From a checkpoint of a small model that answers yes/no questions on an image's attributes.
Data: trained on regions of photos with short descriptions (Visual Genome), 101725 training examples, 21.6 epochs.
Rows from block 3 of the image encoder of a small model that answers yes/no questions on an image's attributes, named by matrix and row number. Rows with one number within an expert belong to one neuron, the router's apart. Each number is 128 + 32 x the weight over its row's rms, rounded and kept within 0 to 255. All counts start at 0. Numbers have three digits each.
Before each expert's rows are labels from the 100 images, of 14976, where the router gives the expert most weight on average: "responds to" is what is common among them. Only what is clearly more common there than usual is listed. The data: regions of photos with short descriptions (Visual Genome).
# router: router (encoder.blocks.3.mlp.router.weight, 8x256, trained with AdamW), inputs 156-207
# up: expert up (encoder.blocks.3.mlp.up, 8x64x256), inputs 156-207
# down: expert down (encoder.blocks.3.mlp.down, 8x256x64, transposed), outputs 156-207

# expert 5
responds to: text has "blue"
router.5:071074110087137095193139091148129080129121129121100043051173143125150118092148098142126192095118103081174126124090107143092139064107064066179127168159111105
up.20:136147122132183144116132143080128152180190114115086143137133122058089173116118136179129073045134135116064158110127118117129065136119128112080153148127051119
down.20:122141137144129113119160104126169111152186150152140093109160111129202099082170130198195087201102119148160135147149122102160182169166085149099108123082126103
up.21:179086126163143162173140134159112138173142115146141152113085112133099153115131150121184093103116080123138102097135105107159164076114124138098103145092157106
down.21:134064117127132140162138157082121189170121075094137120133148148100105112121117108129123127103090101080116105142096138092146143141100143147096129140083183110
up.22:092120086054139109134121122132110113160136061075119109122144124147200117071128147135123157127159136151168101103034125206120143160199126127154141118119072188
down.22:111150115166125159118124151099104115131138157151129121183130105110102172063099115124147150136107153135117143124136197181183141189121119107046088104129128104
up.23:108118125086140117178105152154187165133147120148147094149138160116152140126133083175151096132112132115146151077203163150099133128142140140114151099205099114
down.23:104090135133119149147118218141115167120097148143179164075144173139153189134154130135137115114116128168140131099117190101124079116149104149111123113137138165
up.24:004193106103142118139141121094151134146107119107108123110179090082132083114062140155157157178128159122140123167116141144152218169126185124099114132105155138
down.24:099120089075123101133171117108134170131128174135131158140082129157111183115091145151119123139116171155115170145110131109138163091110120133089100108130151088
up.25:060114097125183159096135098122126081144140117086139074113064176090153103087122172136161190189101134114102136085112114120121126163149113079121113147134213115
down.25:049112166148126117092128177132088131120162192091161164087106108128110095173099161126134130186117104142160145138141112123208158156167126069128126130167120124
up.26:123172145149095099131156155123196154095124148130136133122102118088107099180123215173089216201169156186103171107113120174156150083104155098108172088090141096
down.26:107104107109160136124121164125095137112087087153097155161074142125186127206162154128170118116127114142138128149144176083164125127046123098176141188087135178
up.27:088111167069129130089139137162183102107101168102098155185147097078093058153140090164141161056111128140119151142145103139094126202163163119152144130175088183
down.27:154147121203153171121160135130160157180177139087101133147119127200169109111119107155136168172125088120156114148177143101142138132180126137133116159164062099
up.28:092069163151111190138125121104099146117160103119090119123092161129110088182121121112092118175129121063187096062203082123181118088125063133094168075140138174
down.28:165188135084092098203116124148118067072118179109137101146080132074122104145112146211122152104164123163142164092100122127112131087151184104110141156101044092
up.29:137164087099159086099120117124128143098125092082155141118147150101093097158150135109143112128099115097111163113135095142121157109135134113150118116089136132
down.29:140165153160135110132070100094117150144152154092097145187057137119136108108065163109152111172104118192105149146105113160155083213093161076208117077162107115
up.30:188129060165104132119116108153126201078163158173128100154121192110136113153138166077118103101110135167137090078115140114129105096053141099123130106161155129
down.30:167191133137158116203088168083144155139145087118097148098098127115114075195129143081131110113113178116088126165075141195177090136078120175088177125117105111
up.31:092118179133113142112125167129101108127099105105114178085194187123191143157154074154136112132133092139122105130103113162143135091161162120141144130104126120
down.31:144087066149167178155098129170127136173147142089133081145106174138157125033158132123210128135118087115134121104112218113079131093140141079126085182119144089
up.32:200085105131143120110200108159144190145165162123127107130137084179148144108154142089117145198145096123141158137101070114105062095120151149131102120103131063
down.32:120134144109105103153129109079140111109120149140142101129115156173167081120197178125091063058152122065135150109086104080119110133101172129110050098134188195
up.33:055192156187132171066149126099162153139135118179128127121098202097158132160168177150133070111100124132103155171103174194088131126109176169114133084091106072
down.33:035134150212118105114092097125146114106123146118124117139072093126104110130142113133127098115115140151106092102129106126148141134106087099115129119126192119
up.34:076156137140174120101137069066201155136151159117105180157161079080135158115127154140139099083125052133093112127096211087126128137069170139158165120082131072
down.34:124097127084145172100127146119120191106153136165136123185119143156113144094076146130130133086069162175099122144134173111156109147171066178124147096146157114
up.35:153118113149104117109109142080115163115127094090159136165178154190172106111102126137210129074120111131104142110113109142118102190118111137115185184137094160
down.35:158099092115159087104129112180138135138139094113142173139118097183202165071169169153158088132123122122121134092135139171079167123138095138136100095109119123
up.36:138183166138119154164103128180113211096135082075180148136109104152119126084108122137182124080118148084113128160101156086161125124085108137095158091088123069
down.36:093150144106140113156101153114154133117170102119172107124142105133113175159100168098179152140150049146083123132163161133142135118106121133089106126098182148
up.37:110045094153111119095123133165124150130164127143202076080088040118123153122124124182165114176178184128153149068096129131146148142123134179098043131127047157
down.37:132067123096132118154146148120150178184134139162099144094107152091121220149098103134115069024102115098148151119128128112143159132122154193112149073100190122
up.38:209132159074122114142152140170175115163142158082135122122112126140156116151125144154144139057117078079118139078107090137130091045058132071102118134125083192
down.38:091109110127139127128164161159109093110099167086147099110189063153133122155161105124115127099117143156128126123179094105158125148137112056109091107167126101
up.39:174143144157107201087150092076121153160165120077092133187131151115167089158131130108162066070109089132126147142145172168108104186125165091103177087090158129
down.39:120109154096111152145118121158171140118098111205093132108087163133081132143163128098107153113136108170134130116084121141147097080146092118129201082137129134
up.40:142126135102139143178119153107128096133125104112142120112162112136095192101100120084142134142062143195169121148112121093113126085164174110162140141053104138
down.40:080117150141074136150121173158176182172084181091154127088180109111082140118136133085112128135150075117101117136150157139138106186106109146179153188142152161
up.41:137180101165163115160080103084157116156123089099086076118137132094145141078093126155160224131158128133106139120091103178151114076099144067066133121121083120
down.41:050156168139162126115114141107104158094035116095171129154103133092127118133130106129104185236129095147129154140095139130144184141070161086136072075162113052
up.42:063123146092126134073124144156119075124098119080127098150157095097129121212117076113166150139127125184160116129082121106113151027106111131151066159123146162
down.42:148169096068148153115131160139151164126162113109106139032205136067136140120183195162088160155113111113136124118165161083136109144136085152190131115157094129
up.43:096158186132103075146071157143151127097113165116135063109098098168158139159122165155113093143129134157148110138112163113094150095106178159165135096134132180
down.43:195086081119152132158169125173122123132132124114165102152135133124130123109155084122132175157168175142118113169082132106145158148146098100106123115133130159
up.44:073152189106097091095046120110086173115113122105094115160096093112125115187141116094169130139117069117143118143085153123144132119172144135139148151112088140
down.44:091146089136075165102103131115162148231090125120116142141076147137151104199156123077144128088182187141149116129129159151112087102121113174131190111080078104
up.45:172129125128132131170116140131114142131130107131216112134078173113121131106100154151083119104160114111153133179122148160149133157153111076171122101150059114
down.45:128049074096154126142130142150147139119117112106130112108138116150173151057188149124176167184199053141104130084138110106090087112182118152122068133088077133
up.46:147194146150103138094085124158134134133100200198147133160148167101099083243132131084107185086136139147158113105090128174114134161108154139125154133109163158
down.46:092146136162086149096133197092144151148111083142162174090101094130117176178111109178091147140117133093144123101166173109108113149120132178151166106139112088
up.47:159105080105082176129143150105143169145114168174127057062064197095147090088109159043186134147128143105100154045136115129147135134079114131176140109127165094
down.47:212123115138180126080173153095143138144130098112137140159152105179162071141131139116113143181150104117112144145123127139135131170106138118091117126090086089
up.48:084185188137138073084096145124113091095108120134135157164106111163085158140083150131197105142143117168137092181123185083113138117138167165139128127063122092
down.48:076128135189157176137101152120132179113147177110083111126147124118110122146088109110131165123103116200091077152129110124103119108181104164119140173129157167
up.49:073171119117087092104099101150130131130116114130067115154106119186153130122135180097178105136100078108099144165099123113180125115087142142091179113102098096
down.49:096082095130112170118166157133118104129114124100117129132114062174204184148126142111056137134148124108148156094095140146139159135131184124143154121140129183
up.50:131107162114095159146158151116120163128132126128117081174076097168122145151130138128163166107087176103156153102187123094184124111101221144183118144102168122
down.50:114127155075159136167128132128093132155171143150080126119191136112135154123086163089147093159107083157191089097126141112127134107142090108062160166118148165
up.51:071117115151120108162104115136104108123105169148136088169131089108162175134112105141127134098199130125179122129052123096110112125189131111158150091111209101
down.51:127101122101093084127144082102186192080179110126116133195136176147099121152158045096107118102109107112097141113111063126144131181103140117134096094157186172
up.52:134193161199167124100135096116038008135109126143177147129145124111076098146099138109075115094135137168150129169114131120097141155171118072122111132124105109
down.52:165140104142171118167150100195072130144166140085118164114157154110123151098158125090159096190118116122134187202096124126106136071135078151120135165133145089
up.53:037176091125109115109133073087119173114115117143153164140148122168120142137122079141151094096119152122108114177159152140152114121111174113166149100054151105
down.53:147181132148187131155145115171138112136128177110071125131150100189106112117091144143123144168137084156168112179094130110091134060147082113128115156157162188
up.54:140170111171114102150113125146118134138147127115130148104106188061140116090128127156124205182124129114101180115177123145156122129130173089105124139150128108
down.54:146119149177226115154146171138110108109052165109133104109122077094069100124111131088121110128121129142126130136118183109166148069114118108135112109124114114
up.55:106107114126074093120090125145144159118102147127142130160138148201129099070197142124127125111118139114111070126097125099187107102129162174139099098109072226
down.55:101102124112143122145187122110105127199145090116111141125133119119128124159159158114093142136164131121123112137132073093133118163122162122123120168109145101
up.56:059083122075127147148090155133026094150125139093124148116096053147140137165056167131178152081148119132167093136152099069146159129144082090103101163124149143
down.56:135147169120119111095151107040114156152182098046129167149121121138172168140060151125173185132145102088135087130116121139152134138177175153159126163097129144
up.57:059095169133145179114114132144171108149114099074164143153200126129135097102170198128123160120111078173129107112112169101109137072125160166188097107116117086
down.57:131091134116101212189106136146126146133112203136129079133144151114119116132146115144151124157137129073101117108132159062136105131140169067160172145156170149

# expert 0
responds to: text has "sky"
router.0:125131109114056109195108092130126135095139127190150085168169155064116118103142126107094112088101115066133134146115134150172148112157097152123162171153101174
up.20:111127136119100126128132120153117221153152064175070156103141066149085127069138154142089067107141155137118128138147161101176103152116132168105135079131118196
down.20:150122159099132101104108140120111126160098136135176166171150080079170175180170111060087138161188138137134073044118079155147118118136136117125062174119110158
up.21:114054089133136136117169084080085074168114112114135122113160194161093134093109135138131158169135148118121157033158138131117103184175161095073187098033091120
down.21:097099106160200141084128082133100170122054171122130098112148113183164115182108063149159130147133131159077125142114092151123157055101155132192115174111104090
up.22:119157075158151162105137080082179089102165129186144100159106103067133101096123176126119086076082158113150096089134126186102105139163109110171191117148132115
down.22:074175203094053094090127135119104158075135145125083140174082159095074123157150138108115123074128120180122131139165129150142136140084142178081144097156116114
up.23:151063109163129154121161084165125116139146135142207131106123097134096121113114143126119155141187116115131111138127076087117127162103077099106122112169186133
down.23:114131156094064025124076104142122077149085125158091100118120109088074121130158088111128109114133149068076093142135070128123130116117212124138059135115179119
up.24:092108135165138176129130129151144106108129127172113122138143165206151135185140190126119116140052156070129171133141137154120142094113163139147154147114131137
down.24:150134128159219127152136172108110139158225126145144100155144088149099200137108140161182135112119134131100120121108145162184136148100112179113102108169159100
up.25:203177125117077131141122137135149119143102117068136103085112102188122102107128112077146106182111062179103059073073128100162115106139138117158167097178077161
down.25:089138093100192131164129107072118085080130103129121122167148116161120110131120109080166092098148164190163172194099121116154154159159107099151094128133163067
up.26:136144132104132143128137105119130167118142102143110116118099135071119126129117097122119170156137117111127147143143169159122104088093071122174157155121125201
down.26:128069139142137155105102120133155151169140136143119117102107162164168172090102085199164153104171153133135162102081097147030136150156140076161083121154104128
up.27:118111094113134162099113115095163087109127112120081197143159122111101155134111203125158117151153111187123117126128196155156064092102160125090159137068125108
down.27:104145101151154151126107103102151199097082136144137105166088104112151086154076122078154112101108082112111114175148113122094134168099160149116106145071137167
up.28:095122153112081111090150173129160214151120153156137142105128073119129141123120144134137152188175092089098105152139136146132108100085132144106100123126186125
down.28:104162143074097109097148130107143177117110122070124160178016091136100159097214153118144155112135149157133131151145067134143155161111146117167101130120166119
up.29:149102142218104164204168151159116151161122126194072138149130142076108166123117109119105130109098163087113161090142155187146074087092118090099174156125134156
down.29:084137154160120110096134122073149135142072074110152113141165087141084094142107130081129113085090065146100117163153146163123123126076188166102115176104125054
up.30:210116195135132086139146125115125037167171117097143165125122139077102145197121035118115174128103149156156140119125122174194141085180182118111157165103112140
down.30:125157192192145113158118215103115101176079137127133160069184127120141093101094122109183153137124107140131112105095169081123152104074141127142074126116130122
up.31:111091147090106151103143114140072115092112170163235125097106164135147114150116123168117153147095192083138109149157148073057134187148118098190127129103068092
down.31:171133120170085184180121108152130119159200190122069177125118086073165136132147048105216111178128074173096096184129139162145101127151137121154149117157120173
up.32:119160140143134113110102122183093137148147116080138134157150076199136115133132068100141085123092141086166082167146149099143171120037173098119145135122077127
down.32:106123192154115085159175141093182155101159114127147126166086117165114157119154114142149110122133156156133116116151036099165140125068204132134147093192147168
up.33:144155122115107095114114141150153153104101178133136124159157150170127101196142133132124129138101107184093136184134137083115141141120118156177084117150115181
down.33:073150068137135076142137153194125144099137159132163114105152087131154140151169137147124113126120128112166117087047145181114082125123130149143189162130062132
up.34:213152138165105093091137084162109091116172176192052131111156106084121108174114101089081051068116138122114140115135162125099133167150200172143080102164158127
down.34:168089082131164138121089150126130123171131112175124147128195133120157142141133160138153126182147127183160167071141135145111134145131106149116185142096116095
up.35:143138079159129135089138150136104148119156083089158097143113154148189110085062059132205077194106131130148092118110113154172183148136190143135093111156118126
down.35:083105110102144167174136118183076175106174137109139109109150132161127164064126147176095116228164145160151151113108129147103163105211114082144079100097130125
up.36:125136119033106156185131138154139139095119138154135086141151148221085134123141140132127125167140198129167126122117130171157132138104151115128150057179205128
down.36:066121138153169140170088115101128177131060135111105138044068116135111137197147170096105093076119114110119126100145110090124117111130125104210126124160110157
up.37:094118201077101068069124133142175096122130116125230132100078131102102107186148114160127083072147105135147106096120083150141162125108094112163152155193134220
down.37:129139068205148125165162138092110192202159142077110155140117141102136118041084125153147118155146085105082122123161127117122150141162097154116083115107131060
up.38:115141108073114090127166114130148109148111142088090067129152125110153130142148116121078201131137057062137142133121061157105149102082117073122092167112107108
down.38:100170138099204153114158099117102087148063139101128122109170133118132128107133053136141090062144112120127111106133114136137154108092075039147090105183146115
up.39:037115167120147161122099126106094099153123140120146141135186111087124144142113119148150144099167163119113133174153108172108106159074118165130150135178167109
down.39:152147182175151079116176096078174115136183081108115182052083129140156152108083126154132131156159107117077102083121123108123092121176112150132163110094155119
up.40:103082091114155107153183109153080051118116126066116096151085130130118110080130090153167122157131131095184122131122097116127135120127101099160123133141105124
down.40:143140107122128146112126110110085107074191154123142083068137151116091147144073135121167187156095131185145112160180073107171137072154075130155085135148104114
up.41:136141154221100068123182180162170160161185122163181129137116126138052121091112183127172134144096114131101098126113136095090159091116157122163152097148169154
down.41:011167080108136144140133127158177119135091150098118088147152112181130107195086084098118104075069096104149185155132135189138102143113129123138148110135148105
up.42:156093130192104103134137130114097120149141139118095106166112157177097131105111096133138171123138136104128137140096158116075120160148162150090180088133145173
down.42:107142168128058163134080174096122126087072115087178128120112142116191113134166089082101148070147165120188102114136116160100090111129154115170131108140082159
up.43:122130118160092119090164100185155173098138137106196111130082126177216107121186101099092125049154117107119103154115121132101078110076129177132119145120070172
down.43:151144087116151179138147164143167141131141124185137129141141086117164137106105105107093085129111102132106134156125010141093166114129128075114101140137133147
up.44:086135148143088101184079155115139123156125149088117109113177132125156119153094173141149176060149126137116091212091174107128170102104147153108172081129098165
down.44:100101075069167147155143148116093156188188117138119120057149097185149165139081103148097142180151105112140153114081107129106156140123152053119120164125132115
up.45:084180128169183134102171134143132175123171169104128117119059158124124152089119195151148039137106105100140068150091084121107142134121104103158134102108171110
down.45:084132057138136122109126094127144133071098138109067088136143117115125115201129135104072132132114114112166097131188112097134159162113095099151115157121141150
up.46:165175181108076115131124130148175146129101131138156123111106136110122109114130100171115138087137123141129130211096061164133179149135166112153096135153103145
down.46:124111139164194118121151132150115129169099199058087176134110118127082091128048083134159137222141058159122115112151146096146123172135144086080111133104103052
up.47:077131105148139116086134161112136123168116071131068114131111164164088110090109181152088202195142088139100077161100141160095133148156086091104127078144103168
down.47:062152176122135144151159084128124073163151159088115138171161148144108138087100085134131103114084139105102147107173213160118122165141161137115201151134117169
up.48:166118107146133105191149161118092094115122115089079135136146146137139114088157133145130121126084184132112139138119126131110098076061156093089171099149089075
down.48:093081143109121166167084152161107128149029056100118134161191125129111192110105149080114132123107130097102151173121171186178096159108070150186103140192139134
up.49:109182111150162113137144111112149132122144141113192082092153146132135141111148129160126114138149090138106131161121117124152103191149146126124114097160182103
down.49:203143129098026111131099074131162161098080118109150112119125106142109109152154115126147097147164116149117196123116177095104113166147169134182104130124173138
up.50:054179144137160134144089122070081098148114085147084128152164131134129150161108116121139122092110126123171099211097108085122162223080097136138154092042154048
down.50:110124124100245112093124125132101157178115131094143183144148107199125159155078090110133153098127156147136111102137165070145148150177137158087144140137155168
up.51:142111083211080056169100117120120098090113111126140102146128149090150153097161047090136106079105127100189131092184116151115117170146099145113098131130137122
down.51:121139120111099117110137189143126157120135109174145104092132095086122136103154164133066139116126084134089164144092062088080162142143066135166073178124129136
up.52:193148096162130136119151087121121139120143206092097130111108135108100129138167152056116147128171091170113094108090187084057152157176110140112120112103132176
down.52:073128204104128109107092170085070134152153144189114105102131176108112136185093160095081125150132162150133148128120144155110113120180106154175110142196160164
up.53:042186149137146104112166107124134090156106161192165091131164139122136122214133172134102080092114103162134168188136102073126105155133145072172172138027154058
down.53:160150156149126131093130059085084131168171146173077177164151103157107127132035115176112119103109116163167109152128135060101108130157069156107135195139189132
up.54:106142134121096143127081089182229156123103160116149046187117048108061135132139106128146082130132167102136163051143111120185105200110175094100118127155164132
down.54:106160072162123144153118138192112174109088121134144150099087181146141105135138144074070104127140104143118135139173143145126094111128126154138067150168124126
up.55:202110151124137124091107092137053096144148144093067163178091063161090149172120159119151126058131111131098129209192122092115092165117203126137129137106121192
down.55:139157118166125133100110182133147145144156107132189194066162104132168105120154088118123136111196146106109063157131105081135071082104141138131177196124158132
up.56:083189109097083132162134127082118150152137186144162193128177186158093162093085138114101086132154206091143064090155138136134156136121079092114121099108155149
down.56:116145093157182191108108110145160157103123182071123078105109160122106135099100140130167108091078081083150091179111130111146103115121161123135140106148159140
up.57:051144160104097142114098110162078137115115129145096141126096121155143121159153116110097158156142149102147184206181093121092151157117053142097110071101126098
down.57:143120163111070174093123162118170089132161164151156131159056169165115128140134117147156100112081162106148100141178165184139070055165151109128201139203175173

# expert 3
responds to: text has "red"
router.3:151147151183137110109140118104116107151094126112160137134151106105155126155114064121107155118155128135140161156152188109136221098108167185131104167103125056
up.20:053141092160093155146147110146164159087152115129071111139099146166145078178139167087103106083093128080112157213155160170145106161129208182183163176094152157
down.20:095125140161110113148092160185130179180193115110136104122156041066082149098036124131149154060133043169104112120112153151156090150115157112157182147127143145
up.21:175126112092180160144131113154080068098102144137201100103149169120124107118134105107072057071079115090103160182066105144138146183151124122174114129187151140
down.21:081110125112081144074094169215201207089133165135166158128143156085131138145109122099194110102143108125089046111098172171120080103108161182096156117074091128
up.22:122176114117112098127167147086110119128140113150113108100106153061192102077102168140112123084126145107115113129171139171127175131171044144095127134140120078
down.22:155164102121074184120134100141115167121041135109122131162093111133152107106137148088165142158153061148037103158165144131164103142114146137128159140181174101
up.23:132116094122179154160098154109118117117090111060153088129133113196115149140170168171078144122079094118065153129118119151117009154063116148144061127135166071
down.23:123138138153150096136183143135157159096116151085111111109144143128126143156123152085147114118096093148139179128066127148161114147115131140158125122145114071
up.24:150165124137139119109151075102171124166127135179151186092145152100110125114144159132139134180153151123144179113129152179124141175076159182094124168102108115
down.24:129103167145118149117096114058129170111030149134140143125132146079108105161121140164149124165133161150168158142180141112155152164153117155173133164106076130
up.25:111102065129159122159130106134130128157149154074187091153177140103165160216132060115103123113113098118147110067064104142122102100128136169164125118077185038
down.25:132141109140136127127082092096123183115128074078105094197191084142125176139132121156155164126138137155124158101114150114138105179116180164129109113079115149
up.26:050143101089188120177177090108127099114108095168150113095108090126191087166149139109113131121083124097141180118104132154171143088132138123166099125114178088
down.26:141119189090132189094069124081097160081124098125107138114109071132094146175203159147154107179133079136161129141077184188145092136146170193048154104100138105
up.27:187117083087111090119136072165123116088146144149108111082124069118117094027159157135125120106131096104111132112085125175092149136175127176134064094101119119
down.27:126143148149068072152141147122093161173223120151096131137213124090141057098110120163130159138115121104113084148138134146111136151075099176129183112136110128
up.28:210111209066123160190138182121123166124148119184039098077119199193115158076081138092149119192138134139114089139134144142123169057073139101069115079163153135
down.28:052107098140085162072126124141119134116096146092186134078123168139105127153140157092106133127123122132128132115139166114132133101064167106159154116125135165
up.29:167145167099151111128131146143097097121138134135136132116092097173121099151135130116124094167091091106149155153078140089164195100131164192133140130169122132
down.29:195167159181124051121151149132108117127131075117094189123117078152100123149117116067096102134114114185122180148052075129147165096116109161125123078150063069
up.30:114090110139190147112085116092107104171117144122125147168130093085131114070123188164069164082179102134105161111129171100143122124207126112121131138157118104
down.30:107098167121144175080079107140179173125089196136088157201118122120109135057144150210112098081112136135103174063166161147154087133142182069155093186096142101
up.31:106141088158103060108110100157111079122146151149105091164177107139174143110124105116195160193145196165135140136121125172122148164103089158137102127139105110
down.31:171046108153146157147141121150123106143150157142123043174106124148097130135184111133171097183125141091208154082174092108143138084116151050152161113091137148
up.32:127145157122143089131144129108106114143096184108075125064166145076154099172157082115078110081161097137160141126102130125121160080160187149128143136120107145
down.32:128149183128121123153165170140129152154036123152114147182054141121139110131129097171128108105121112093140155182097134101104121132079096130095108137141157119
up.33:146085142094148131137118131113078114118070080136088128161091185128170132118140107130092146143153099173124064042085178157157089139183097125136138091111152146
down.33:120063122110176146117096116048123087103145115147191109181091082095088073140150143174148109094136108117135109129090099122140111190126134091111131130071108093
up.34:068098108164130122156137082130081119146134116074135112098208134076053145183119081121129169134129105130112112157100115142146193156119125102139087155106182128
down.34:139119201207191130095121146105102136188153109124081160148149146119178144137165135165152187147114076161194138155120127118100124152110137085168123169098153116
up.35:050165162098142139072146093131163210185130143079159114133120086141106149194102128115108170090129106190145140129071135075125106023144080126110125114134103090
down.35:164170133142162143159115115227122118141163121115119087185098135111129158107169127128110106126160116133091077152102140157138105154170109158142111061149203174
up.36:105102130129105082122090110031186069141133105118064143165141170180107140163130196115200156142149142150082154115153095067178099060142122126089135129069122066
down.36:097131093138065144148085066140121146150206084114156058166164140123140128112106069144142140144128136130154095138193141117111132137128151186056134120091143157
up.37:053148095111114115165117117137144147134110153137122052101144178179147153099102156117169138108112144094086127139069107143129123085069072138108116124136080106
down.37:069130034097211141167133145080164101159090162080103113129177107144149126107083131103169088112142087105117111096118176120115136144067141149083170110104149165
up.38:095166123138137109130134142098159056183108173169114101068151120144117114167106127114152064100175161140127165146133153085209183122139164094166151122064139074
down.38:141127095128066130133147168134158153134196188123122122164161133117127192126209135202186124138121162117121157156101112095095180119094158161099112135116179165
up.39:071208112118089195145135103136148175133106189148132094139117152102075091176148172154132174129094192192141176062075108144149117119113155107147099111158178104
down.39:136122191113132116095046147112135169163174067129149136140179093120133101142168144166124111056151117151162163153129137045134116102039100134143128171117155205
up.40:188166134122161063136130119117154136136115110124127187184157060095026119147100097162082118105138124176149093097111132049152134170147138143121136143102121144
down.40:089109131149123100068116183110148102120128124168117154110167157121143174172124148146162140094168131160114071147091134119115149080168095183169130130157130139
up.41:157205148113130138152100120131137061147181138139152161141210093100077106180105169141106179106185138122127162145161178113158097099168162087065100140152092069
down.41:066096115159096091166111121090124135156130112152117064169123148110099133092119156099177152093124077177086112138128094157129071146101111130185132126147138127
up.42:143075148144135084164112155140063082141119094074190115123111081129151114120160098195086144162134116140179135125067130099166144163161082115173130109123097140
down.42:106088107132065127083138077150129128103133103105154138147126092091138090173119143093075131123078132131142084158189090140137129159169169086112107178085125043
up.43:159101087102114179160089138117092131175113113131138088153155124078098158119128149153096084177094134124121212146183142124082076232097158127141123160079139187
down.43:150129112150166143145158100078123114117132093093131108172134135145202133092120102145070123174157145090131142138079112130083101107104103040145171136135139170
up.44:078158095211111185171130129143176163108144104106062083166150205125168128082136178127135099092067121123101151114115170148143119121079168078151113130144121132
down.44:076122130140121142189107123154105147152160103133107130133156152132126174076135120054157158136158152125106110154115200132109137009024138140144154063079132117
up.45:110084103176179159102133141141158136136143029158144157104188111098113147148179143087150102116127122139132180119134043111095128140147118139120085062212114114
down.45:061158125090102160115135128117129134041141151166162140067091189067117158102151221139055115089109118136137092119120111115125125122132165126062136118174157145
up.46:133089162069151089135157107111139033094116073127146145182125160115140106198131111159132149137140079054161191168146109170112152088096150158101139156077104023
down.46:088115117125150119174098144172149065102097079125153130116192084118096109122159118176155166168094145063144082100123101148160061105119054130131176163116103137
up.47:137129091127128037115146129105135122101154138155159121126154122138132138111165140120136053195120131123143144103130107180154116111093131137124087211098152170
down.47:154150158042143120153218125127168156061123109157119154152139183162115145171150122131158087134085154172128083119136094109127166173177131139144110110134105073
up.48:145150191141162131158143101189034181181167156143120132122134109150096135125112157133157093080152116173147075125088099082151091132156123123112150180181103126
down.48:111107134124133116127149106149118170109099166106113083130093177135146142110104198224111155139122090131088127121162045143110099148156139080150175118108114128
up.49:148095094097099077133096113095114179130130125101066109138143093150104124076116111086105182019161112126080064129192095086122147146184078075121114130131157138
down.49:137131126080096137127133100072140135137105089052119154138156122143150156105115068144137142088122113180075162166126126084148134172135136071118103141108148088
up.50:128097126123138115161137125148102037110100196106143093131136120119160140194090139146094151052088113071128172085122108072084139194133156125202097158112223113
down.50:140124136178067099140138101146112130166143145088142068143142134169126086167099168160159128104131065116171071107181106138112168105143122121136147149116153180
up.51:184129139127117166149073115140084143157161101215113095112169111154079143118135131092146111126133146156149108140108127131106115095140094127178078146155072082
down.51:142137124137174082123165141146107094105156080184115156093115131087111184053114151092126131127114143083129105107142097068096162168145085134164088074137098104
up.52:163104114146104105094101101104121100189118135076147156123094152103133146109130213094094102105121163098137113134055135125151162185152107129126179129194186142
down.52:174075135135109123100150169154151145134070136074141131168107112087155092090114159170143146105087110092125114156128124117114048169131110132114135159139088125
up.53:078136086102127119166103140124122084115104148133208086091101101158143150142104090125108121168188161106135124145137118151151124172150136142136141111123133104
down.53:187101088130103119109149074094112097094119202156141161132111092090163105165109045080111132090166085141142145105174113145113135105129162115100123115129198134
up.54:164102075123168125166082138171107155154111146102144085093130120192128150161118177104178107179137150125169137112085085198135161100158124150139150159085150140
down.54:076148201159166141133083144098146136146154082124114152131169147131105118142098133151143132074132137156127153144139189110157101095115152142097119103114100121
up.55:176111129159149144128171118085126137115153163152166122102140149055141132181164141107101159109152091116155176100079151128118134093133112130121099182075111064
down.55:144136183095119196131129143170112190099070162165135177174116151084104067146127162069063136085097173141110059108181123134112112147144179117128173182176100155
up.56:223176083188094142098131114153157182124118113173185126108114121103163143120131135104157034171128169122105108107175157130093140143103085108093127122183113146
down.56:116145177126110106108080142189125142102125137132129110100161108108130096133120180153138131182177170185182138131132126085142077105115088099136138098152097122
up.57:167151060137131127166142133131072106125121088108176101122093038142123111099112145073131107123109086147103159079163126079182155162192167077157112127083162161
down.57:108123115118095144081107117096152141163108085114111191153105126140169120104191141117135106090117160202112086160101163083180098173126128137129114087105079135